From a checkpoint of a small contrastive audio-text model: text encoder width 256, 184686 training examples.
Rows from block 5 of the audio encoder of a small contrastive audio-text model, named by matrix and row number. Rows with one number belong to one neuron. Each number is 200 + 30 x the weight over its row's rms, rounded and kept within 0 to 999. All counts start at 0.
After each neuron's rows are labels from the 100 clips, of 14976, where the neuron reaches its highest value: "band" is the frequency band that holds the peak. Only what is clearly more common there than usual is listed. The data: single notes of musical instruments (NSynth). In brackets: how many of the 100.
# fc1: MLP up (encoder.blocks.5.mlp.fc1.weight, 1024x256), inputs 172-214
# fc2: MLP down (encoder.blocks.5.mlp.fc2.weight, 256x1024, transposed), outputs 172-214

fc1.462,145,250,236,226,186,233,171,192,158,167,182,220,217,248,246,216,198,172,193,229,164,172,179,222,170,207,232,243,184,206,240,223,155,168,136,234,159,186,220,193,178,247,176
fc2.462,186,208,205,212,228,158,209,218,299,185,194,201,169,169,174,155,161,213,190,208,235,204,218,174,283,170,180,204,214,182,180,200,231,244,270,179,227,191,169,152,174,125,216
band: 500 to 1000 Hz (47)

fc1.700,198,179,221,161,157,156,167,208,157,212,151,192,168,149,214,217,167,193,239,192,252,223,200,176,198,182,189,218,213,263,195,211,214,199,248,224,171,167,199,207,166,179,225
fc2.700,244,244,211,240,202,196,222,181,195,262,224,197,201,175,184,203,227,235,181,188,264,230,171,211,219,223,208,219,182,195,270,120,175,241,267,210,170,224,286,180,141,221,218
band: 2000 to 4000 Hz (65)

fc1.48,159,220,245,171,220,202,241,163,204,178,167,163,201,178,216,217,251,215,196,208,186,216,194,171,174,226,220,202,227,199,127,197,229,143,152,145,257,177,253,203,180,213,190
fc2.48,178,186,237,192,187,224,190,186,217,116,259,214,212,251,171,174,201,188,206,202,149,227,224,224,165,197,229,214,150,138,217,200,191,174,214,227,201,185,188,151,206,212,188
band: 250 to 500 Hz (82)

fc1.187,175,205,230,199,190,243,194,164,212,209,212,226,235,227,238,161,216,156,164,258,211,150,193,203,212,202,243,233,187,212,236,168,182,228,189,205,195,192,204,230,254,231,212
fc2.187,178,197,221,175,237,197,195,188,222,222,195,203,185,208,168,234,202,219,177,209,210,161,212,201,226,188,202,181,202,180,173,143,179,196,234,243,223,155,208,291,175,115,240
band: 1000 to 2000 Hz (45)

fc1.271,232,221,214,161,225,154,204,168,177,182,236,210,177,186,229,198,129,223,239,196,187,160,219,130,233,181,233,208,205,184,191,199,193,242,184,161,200,188,195,231,168,207,217
fc2.271,191,261,142,221,186,228,211,193,196,173,198,168,201,205,191,193,195,166,202,234,191,188,167,172,192,206,221,222,211,197,207,237,234,191,184,203,136,197,216,211,228,226,231
band: 250 to 500 Hz (45)

fc1.755,156,223,159,209,212,246,173,198,184,190,191,225,189,191,203,209,230,165,186,210,162,249,154,220,222,228,226,175,167,228,223,151,129,210,154,208,205,201,157,241,242,170,199
fc2.755,220,178,175,217,212,233,200,212,233,171,177,174,200,212,207,214,199,198,234,209,219,154,193,219,136,182,196,251,224,209,199,175,224,190,275,198,192,227,205,197,194,210,218
band: 250 to 500 Hz (34)

fc1.293,210,163,154,141,197,155,187,241,218,227,227,170,261,190,227,193,202,154,242,172,146,221,212,219,199,206,192,227,161,190,203,188,216,210,168,229,205,218,181,234,169,184,247
fc2.293,200,247,205,226,181,218,228,232,206,132,236,200,226,181,193,171,275,210,234,240,192,222,163,219,190,186,220,197,185,240,215,138,217,195,189,210,170,265,211,157,221,207,199
band: 500 to 1000 Hz (88)

fc1.148,187,227,235,168,236,189,237,235,181,259,199,173,212,158,149,203,283,249,179,206,222,274,164,214,200,248,185,192,166,152,203,204,165,221,219,164,179,188,155,181,197,243,182
fc2.148,176,205,182,174,233,175,196,190,218,199,176,192,151,244,238,192,147,194,231,147,174,203,243,216,152,178,214,217,223,173,203,227,195,219,204,188,220,224,259,149,212,177,204
band: 0 to 250 Hz (34)

fc1.93,176,222,227,208,170,226,118,240,175,213,215,193,198,209,214,226,217,166,203,205,239,212,175,180,238,243,238,245,183,181,236,166,190,156,144,175,223,209,221,186,178,178,183
fc2.93,206,243,214,210,238,158,267,200,296,170,214,178,226,235,217,214,146,222,217,180,216,196,172,209,188,202,187,204,230,183,210,188,228,218,201,231,172,219,154,181,193,257,241
band: 0 to 250 Hz (73)

fc1.617,235,172,207,144,242,223,217,242,166,223,196,205,156,194,224,245,196,167,165,262,234,170,184,182,207,200,181,168,167,214,210,231,129,186,240,222,153,244,212,188,181,268,184
fc2.617,193,179,202,221,199,160,210,116,195,174,217,220,201,181,175,227,164,157,175,238,226,206,237,202,178,194,200,207,177,222,225,149,192,248,243,222,214,196,174,165,178,145,238
band: 250 to 500 Hz (36)

fc1.160,211,232,206,117,205,162,198,177,169,221,196,154,204,157,166,189,157,190,209,189,150,214,231,287,259,206,200,233,213,269,206,203,188,164,100,186,180,246,230,218,207,142,228
fc2.160,226,172,221,185,204,236,207,134,235,220,161,229,192,203,209,175,216,205,197,209,225,146,231,193,119,220,208,197,194,172,222,225,165,195,268,176,149,204,157,150,146,240,161
band: 250 to 500 Hz (36)

fc1.548,215,237,244,243,166,208,190,221,231,205,229,138,208,255,198,190,187,186,235,237,222,211,175,126,243,200,210,254,192,175,234,242,166,190,217,206,219,251,195,162,160,217,197
fc2.548,235,233,209,181,193,177,197,191,271,224,207,214,193,230,184,231,152,212,196,209,217,202,204,206,200,216,168,187,210,152,218,198,306,259,226,217,207,191,208,164,225,172,239
band: 250 to 500 Hz (77)

fc1.233,195,220,185,186,216,241,185,267,183,198,190,214,202,200,227,240,205,213,214,200,198,223,201,188,210,182,171,170,261,173,143,190,220,206,199,186,250,235,221,208,205,191,185
fc2.233,199,189,169,214,196,244,222,221,228,145,207,205,194,161,228,231,195,237,245,195,232,158,188,227,178,222,249,213,265,194,200,147,131,183,206,247,202,232,182,184,232,234,215
band: 4000 to 8000 Hz (86)

fc1.493,216,159,210,165,192,216,196,244,217,147,184,219,253,198,185,186,213,181,222,173,175,233,189,153,159,207,208,220,155,258,206,208,161,256,225,221,191,248,175,215,210,184,238
fc2.493,193,175,143,227,206,237,199,193,215,196,201,171,250,231,186,198,174,257,214,138,239,162,217,263,193,195,200,185,189,136,212,136,208,219,272,159,181,194,187,244,161,252,159
band: 500 to 1000 Hz (66)

fc1.678,154,185,193,219,190,186,222,150,119,183,209,209,185,215,222,165,195,252,220,177,152,170,209,144,205,182,177,198,246,229,236,247,201,204,172,221,213,188,221,190,182,229,188
fc2.678,196,170,215,177,233,193,177,230,243,134,244,184,222,227,176,226,174,120,190,205,210,237,220,207,155,228,246,251,182,217,187,201,218,203,215,154,192,266,224,208,207,165,208
band: 500 to 1000 Hz (70)

fc1.452,181,229,189,183,206,207,210,212,167,182,148,210,228,201,168,208,162,171,157,144,161,189,203,247,189,209,147,204,197,217,228,202,173,164,261,124,203,206,179,215,189,229,250
fc2.452,209,200,253,210,221,210,199,135,178,186,243,238,239,206,198,179,215,148,185,220,211,206,210,171,197,201,197,219,185,195,168,210,243,175,202,264,246,157,166,184,195,146,191
band: 0 to 250 Hz (75)

fc1.66,189,224,192,199,210,188,208,227,210,239,220,181,202,163,235,251,209,140,238,228,202,177,236,175,202,241,186,246,211,260,154,192,220,194,154,230,199,198,183,190,190,210,174
fc2.66,242,182,179,209,250,201,219,203,154,177,242,177,241,195,164,188,255,232,184,212,214,208,221,220,212,189,221,179,169,196,236,218,225,230,241,263,173,238,223,188,159,182,244
band: 250 to 500 Hz (35)

fc1.480,223,136,225,224,241,198,209,205,180,167,173,244,218,132,169,156,233,170,201,219,225,206,216,217,200,213,210,207,217,222,245,192,217,218,225,195,185,178,188,184,241,252,271
fc2.480,187,214,151,181,180,192,183,186,220,244,221,170,182,234,193,208,223,223,221,182,181,197,248,149,254,192,152,182,218,201,187,228,193,211,191,166,205,194,268,236,204,191,128
band: 1000 to 2000 Hz (39)

fc1.525,187,219,220,195,187,192,221,207,209,235,193,160,186,181,215,245,199,208,205,223,181,154,234,152,163,178,174,200,254,185,252,212,190,222,239,203,177,243,210,229,247,210,248
fc2.525,206,191,210,199,254,203,207,214,166,151,207,277,223,208,217,216,164,230,157,188,181,264,169,242,159,249,219,188,233,161,185,208,203,209,191,212,238,198,201,160,195,173,241
band: 250 to 500 Hz (31)

fc1.49,176,184,191,171,223,165,213,234,173,222,185,182,211,169,192,199,192,193,271,231,245,157,219,212,256,216,162,157,190,166,199,203,224,205,239,205,144,176,181,226,198,209,249
fc2.49,249,228,190,281,212,191,235,178,197,204,170,191,170,183,180,229,222,203,251,208,198,230,146,206,222,204,198,240,177,206,221,152,155,194,207,187,217,210,235,231,212,185,241
band: 1000 to 2000 Hz (57)

fc1.388,188,173,145,171,161,166,222,196,181,169,194,196,198,152,218,191,224,215,221,213,207,204,163,198,227,217,236,188,155,257,228,225,189,214,182,143,225,189,234,202,177,189,238
fc2.388,210,206,177,233,199,222,217,196,194,220,216,195,162,182,200,206,178,207,218,186,221,176,161,196,210,191,200,221,197,159,190,132,195,208,307,206,170,157,252,185,244,190,215
band: 2000 to 4000 Hz (66)

fc1.574,179,212,214,210,185,171,246,142,219,283,180,173,218,227,176,173,207,223,211,202,219,201,202,184,214,179,196,227,177,180,214,209,253,204,200,222,205,181,180,277,181,207,189
fc2.574,202,264,186,254,217,192,212,170,258,203,253,206,218,204,234,168,211,213,229,184,192,180,140,211,162,217,226,202,205,205,207,232,218,159,179,220,178,204,180,220,182,170,212
band: 250 to 500 Hz (84)

fc1.468,179,239,225,168,233,174,232,216,148,197,207,190,139,205,230,168,207,212,192,265,155,208,146,231,191,189,216,230,169,216,197,192,185,169,219,138,217,254,221,234,124,227,249
fc2.468,201,179,201,204,199,167,226,164,264,169,209,179,213,178,194,145,239,153,219,154,243,172,162,146,191,222,183,206,185,199,183,258,200,211,152,204,185,199,126,232,231,202,165
band: 500 to 1000 Hz (52)

fc1.99,170,179,226,157,216,151,197,203,198,214,209,163,240,174,231,227,228,183,163,165,191,252,190,221,218,189,190,176,164,216,202,216,224,196,182,122,225,205,223,184,136,216,241
fc2.99,207,239,184,232,229,201,198,225,225,158,205,236,249,167,235,152,217,182,211,197,235,217,171,193,216,179,239,216,207,198,207,209,161,191,204,187,163,181,221,243,173,180,188
band: 250 to 500 Hz (66)

fc1.279,177,213,209,191,219,248,200,259,157,184,179,156,162,120,173,192,196,193,169,182,200,236,260,193,198,243,207,229,176,202,227,158,235,194,210,163,202,218,221,173,230,245,238
fc2.279,223,211,215,142,208,224,187,224,293,109,186,194,208,246,203,217,198,154,196,198,200,158,192,208,181,230,207,226,208,169,249,185,170,228,148,231,237,213,178,226,212,207,226
band: 500 to 1000 Hz (77)

fc1.441,199,201,220,148,199,253,242,216,225,243,217,160,145,147,179,203,154,216,189,183,190,189,225,169,201,176,217,204,230,216,213,216,173,228,194,178,201,172,191,207,161,175,187
fc2.441,222,213,173,268,194,140,186,200,207,247,175,224,228,185,217,237,179,195,180,208,251,209,159,192,277,208,179,163,201,189,169,188,246,184,259,204,160,227,219,213,212,201,190
band: 250 to 500 Hz (44)

fc1.108,216,157,203,163,214,219,239,183,177,278,178,239,209,222,157,178,156,188,184,196,155,188,161,153,184,180,198,149,249,177,162,224,211,165,203,166,148,208,214,247,220,178,182
fc2.108,179,227,215,266,202,144,197,144,188,212,222,166,167,186,205,231,171,214,209,210,249,185,222,219,154,229,196,208,195,251,252,162,194,271,196,228,179,201,214,205,117,163,166
band: 500 to 1000 Hz (40)

fc1.273,215,206,160,182,248,197,144,246,239,187,175,186,228,209,212,200,168,178,242,161,215,205,237,270,214,168,206,190,178,164,214,184,179,207,235,158,184,206,171,208,169,253,194
fc2.273,178,245,307,220,195,192,288,183,194,207,214,149,139,185,157,210,192,222,181,216,214,175,197,178,196,220,205,262,250,211,215,204,233,187,147,238,206,189,209,197,223,146,239
band: 500 to 1000 Hz (53); 0 to 250 Hz (30)

fc1.584,209,175,174,192,191,151,240,169,185,188,186,146,203,221,203,185,199,198,170,203,204,247,144,199,180,251,149,146,261,193,196,188,174,168,135,198,175,240,244,213,160,155,170
fc2.584,222,181,189,151,227,233,147,228,201,196,257,240,167,171,186,230,196,216,199,138,152,212,224,215,164,183,234,241,193,166,195,202,192,190,181,199,244,148,187,178,241,238,182
band: 2000 to 4000 Hz (57); 500 to 1000 Hz (31)

fc1.481,144,208,251,231,178,208,159,170,219,178,237,225,197,167,168,209,253,224,205,165,160,249,186,222,239,253,196,219,223,188,262,233,214,239,229,239,167,192,205,232,167,238,195
fc2.481,236,207,207,218,192,227,216,209,160,192,202,205,227,218,207,197,196,191,183,241,203,157,228,185,125,169,167,209,187,237,177,147,206,236,270,197,236,199,170,204,198,115,231
band: 500 to 1000 Hz (31)

fc1.682,171,158,205,210,197,186,185,173,236,181,244,192,236,196,214,158,189,223,187,166,156,188,211,203,171,265,188,188,180,172,171,178,203,189,238,166,207,225,225,185,212,206,177
fc2.682,184,223,220,192,237,235,239,216,178,112,209,220,155,158,234,203,195,144,191,222,202,233,200,246,194,219,184,203,161,182,179,227,220,169,195,218,228,157,166,179,234,175,184
band: 250 to 500 Hz (39); 0 to 250 Hz (38)

fc1.430,215,196,124,188,212,210,202,202,203,198,195,188,275,226,208,191,132,198,239,227,170,213,205,191,205,165,189,174,141,230,155,196,136,164,215,213,236,215,204,177,249,162,198
fc2.430,181,169,172,242,174,219,215,185,188,192,198,180,159,203,168,220,226,235,180,182,226,218,208,240,178,242,178,190,192,192,227,162,260,267,200,171,171,185,207,222,216,216,168
band: 2000 to 4000 Hz (59); 500 to 1000 Hz (35)

fc1.635,206,198,218,230,209,171,245,250,203,221,207,128,219,176,186,205,205,202,212,195,184,190,246,251,203,204,236,174,213,178,201,182,211,210,173,170,171,178,168,246,236,243,231
fc2.635,241,204,220,196,231,191,236,179,167,218,176,203,136,157,218,241,160,204,173,212,210,234,204,142,177,182,178,210,187,212,242,138,227,230,225,202,192,191,232,213,157,179,187
band: 1000 to 2000 Hz (35)

fc1.638,183,180,193,178,231,155,188,228,214,201,195,192,233,186,201,190,212,204,196,180,171,244,217,207,195,240,185,145,227,154,252,192,169,244,169,231,147,198,229,205,227,257,215
fc2.638,223,218,200,196,168,239,211,140,205,197,160,211,178,169,195,234,174,180,178,248,218,184,169,186,215,173,188,225,203,247,262,193,254,160,252,175,251,143,221,221,218,127,182
band: 500 to 1000 Hz (57)

fc1.663,203,200,157,133,205,236,182,182,189,184,153,171,201,225,210,227,199,195,200,214,249,185,216,185,218,209,227,207,213,192,219,193,193,218,133,175,168,219,247,162,133,245,197
fc2.663,158,246,224,245,222,155,230,189,210,147,187,216,198,168,228,152,164,180,174,194,189,246,166,180,248,189,205,218,190,191,243,196,240,139,237,200,256,176,159,219,216,167,181
band: 500 to 1000 Hz (73)

fc1.14,187,286,223,126,172,174,206,174,249,191,232,176,200,189,179,217,284,241,214,179,195,208,159,208,191,207,188,181,229,207,204,157,192,187,180,212,202,211,196,160,234,188,134
fc2.14,203,139,233,219,229,215,231,195,188,161,199,236,223,156,222,177,124,208,217,221,206,197,217,235,194,208,228,174,207,174,232,212,190,214,274,217,156,213,209,187,136,223,248
band: 250 to 500 Hz (77)

fc1.156,210,194,241,206,230,156,240,162,238,251,265,232,251,200,229,227,227,218,189,250,179,185,165,199,221,159,230,173,191,153,243,228,156,208,167,197,214,186,215,177,181,180,227
fc2.156,177,177,214,213,197,212,206,216,216,172,207,151,150,196,204,190,178,165,182,151,222,222,141,164,165,197,186,198,224,253,147,212,265,191,208,190,183,142,231,228,209,177,196
band: 2000 to 4000 Hz (60)

fc1.521,171,283,171,151,201,188,171,149,212,187,184,247,190,182,209,240,193,174,172,201,194,188,211,182,218,193,222,176,192,218,217,206,177,194,200,236,172,206,187,193,271,172,217
fc2.521,240,213,233,201,170,228,202,219,191,214,183,219,165,175,198,258,206,206,200,194,191,205,215,230,212,244,231,241,230,173,221,175,198,253,168,257,179,232,209,178,226,248,227
band: 500 to 1000 Hz (58)

fc1.198,196,210,204,170,206,167,214,219,261,226,184,207,185,216,177,215,200,212,160,192,232,182,190,222,167,224,236,199,219,197,166,239,167,223,170,182,178,193,179,203,205,197,239
fc2.198,190,210,192,195,199,246,226,173,220,188,220,188,150,199,224,208,234,162,203,181,172,173,200,207,216,173,222,226,164,143,193,209,242,167,270,195,227,201,215,209,231,165,186
band: 4000 to 8000 Hz (54)

fc1.545,232,206,189,253,187,154,188,196,149,202,210,175,231,153,239,187,196,198,205,204,155,223,220,172,229,247,179,212,235,182,241,219,202,234,174,199,149,179,187,174,243,205,213
fc2.545,202,210,177,126,211,190,188,172,206,152,198,203,220,209,145,240,236,188,204,194,180,133,222,196,161,177,175,217,198,165,192,148,244,189,315,210,227,211,203,199,194,192,221
band: 4000 to 8000 Hz (92)

fc1.251,153,190,244,186,158,211,232,191,202,215,222,208,188,173,168,217,216,234,197,250,198,223,181,197,191,221,196,180,242,236,202,189,209,191,175,232,148,150,212,153,178,248,228
fc2.251,223,176,235,237,194,238,192,193,176,155,204,171,209,148,210,212,173,227,185,184,262,255,226,188,180,186,216,216,149,164,247,155,178,233,295,203,201,195,229,217,204,153,212
band: 250 to 500 Hz (41)

fc1.109,154,165,219,208,174,144,210,199,228,233,198,185,225,205,210,172,190,208,168,241,178,238,219,249,208,216,178,264,260,219,158,155,214,188,164,246,226,222,159,188,198,169,180
fc2.109,201,212,257,163,215,231,224,240,191,127,228,200,162,212,183,211,252,175,244,205,238,207,221,170,154,155,211,206,144,157,219,240,253,205,239,163,198,206,226,138,226,212,225
band: 1000 to 2000 Hz (44)

fc1.325,219,177,163,165,158,191,214,213,150,150,247,198,153,206,202,192,244,199,161,232,199,253,205,176,244,192,207,107,154,215,252,168,146,203,231,169,170,198,224,221,207,197,199
fc2.325,214,180,200,223,167,179,206,165,251,215,189,140,180,168,167,218,146,236,203,191,239,174,179,243,155,214,207,234,191,202,161,174,160,186,253,208,189,221,191,256,206,190,204
band: 250 to 500 Hz (97)

fc1.641,180,260,152,228,176,243,191,203,171,199,240,197,210,261,175,148,167,194,205,219,214,171,192,204,230,179,235,178,227,224,210,198,173,162,160,122,156,239,166,187,209,184,202
fc2.641,224,190,207,189,198,214,226,250,258,214,168,198,194,151,224,160,167,276,174,192,241,240,173,215,210,165,228,222,230,201,231,216,201,198,222,143,242,183,257,213,196,185,240
band: 2000 to 4000 Hz (57)

fc1.422,183,182,192,175,169,159,210,168,242,208,164,190,177,206,198,198,206,181,197,195,223,178,221,213,178,219,215,210,212,206,163,171,157,211,152,176,209,208,274,214,199,165,189
fc2.422,189,164,223,172,200,262,199,222,213,77,227,210,140,156,222,236,180,218,220,211,178,244,155,208,190,212,195,181,197,183,215,213,231,143,226,168,190,184,221,218,256,190,173
band: 2000 to 4000 Hz (93)

fc1.719,169,178,199,175,180,158,183,218,215,175,235,171,212,220,246,215,232,162,234,206,191,208,196,195,217,236,171,230,193,222,170,185,229,186,223,201,211,271,196,154,176,207,241
fc2.719,180,255,218,192,214,220,181,243,209,127,154,211,192,220,207,179,183,185,166,182,141,171,202,186,182,207,229,246,199,185,244,206,142,172,215,237,210,206,191,200,240,160,225
band: 500 to 1000 Hz (48)

fc1.514,210,258,231,170,193,187,168,176,146,216,167,164,218,255,197,230,260,192,206,259,227,244,163,249,230,207,228,191,209,206,162,199,154,195,207,169,231,200,188,239,191,205,211
fc2.514,194,199,146,221,176,163,212,208,273,165,195,239,212,189,260,157,115,190,215,183,195,143,167,163,186,228,197,230,224,193,228,161,215,172,251,181,221,158,276,181,187,180,219
band: 1000 to 2000 Hz (34)

fc1.690,179,185,209,159,189,201,199,215,155,214,167,213,171,157,202,176,177,158,222,161,249,199,234,229,202,201,187,201,176,220,211,202,198,164,196,196,203,167,164,209,192,149,218
fc2.690,219,243,140,227,238,185,160,170,233,260,185,169,216,257,226,202,195,226,205,193,171,176,219,172,170,190,232,202,234,236,192,139,142,251,250,195,173,183,292,187,152,209,194
band: 1000 to 2000 Hz (33)

fc1.188,169,166,210,217,176,223,165,192,213,181,251,202,248,231,203,231,187,207,133,226,133,169,200,177,199,220,192,175,227,234,220,187,190,267,207,184,175,209,169,196,245,223,183
fc2.188,183,191,190,159,187,195,179,194,199,143,215,204,200,199,148,201,256,178,178,168,184,155,251,217,212,209,217,234,194,114,122,168,229,167,271,228,195,172,169,201,222,90,174
band: 1000 to 2000 Hz (37)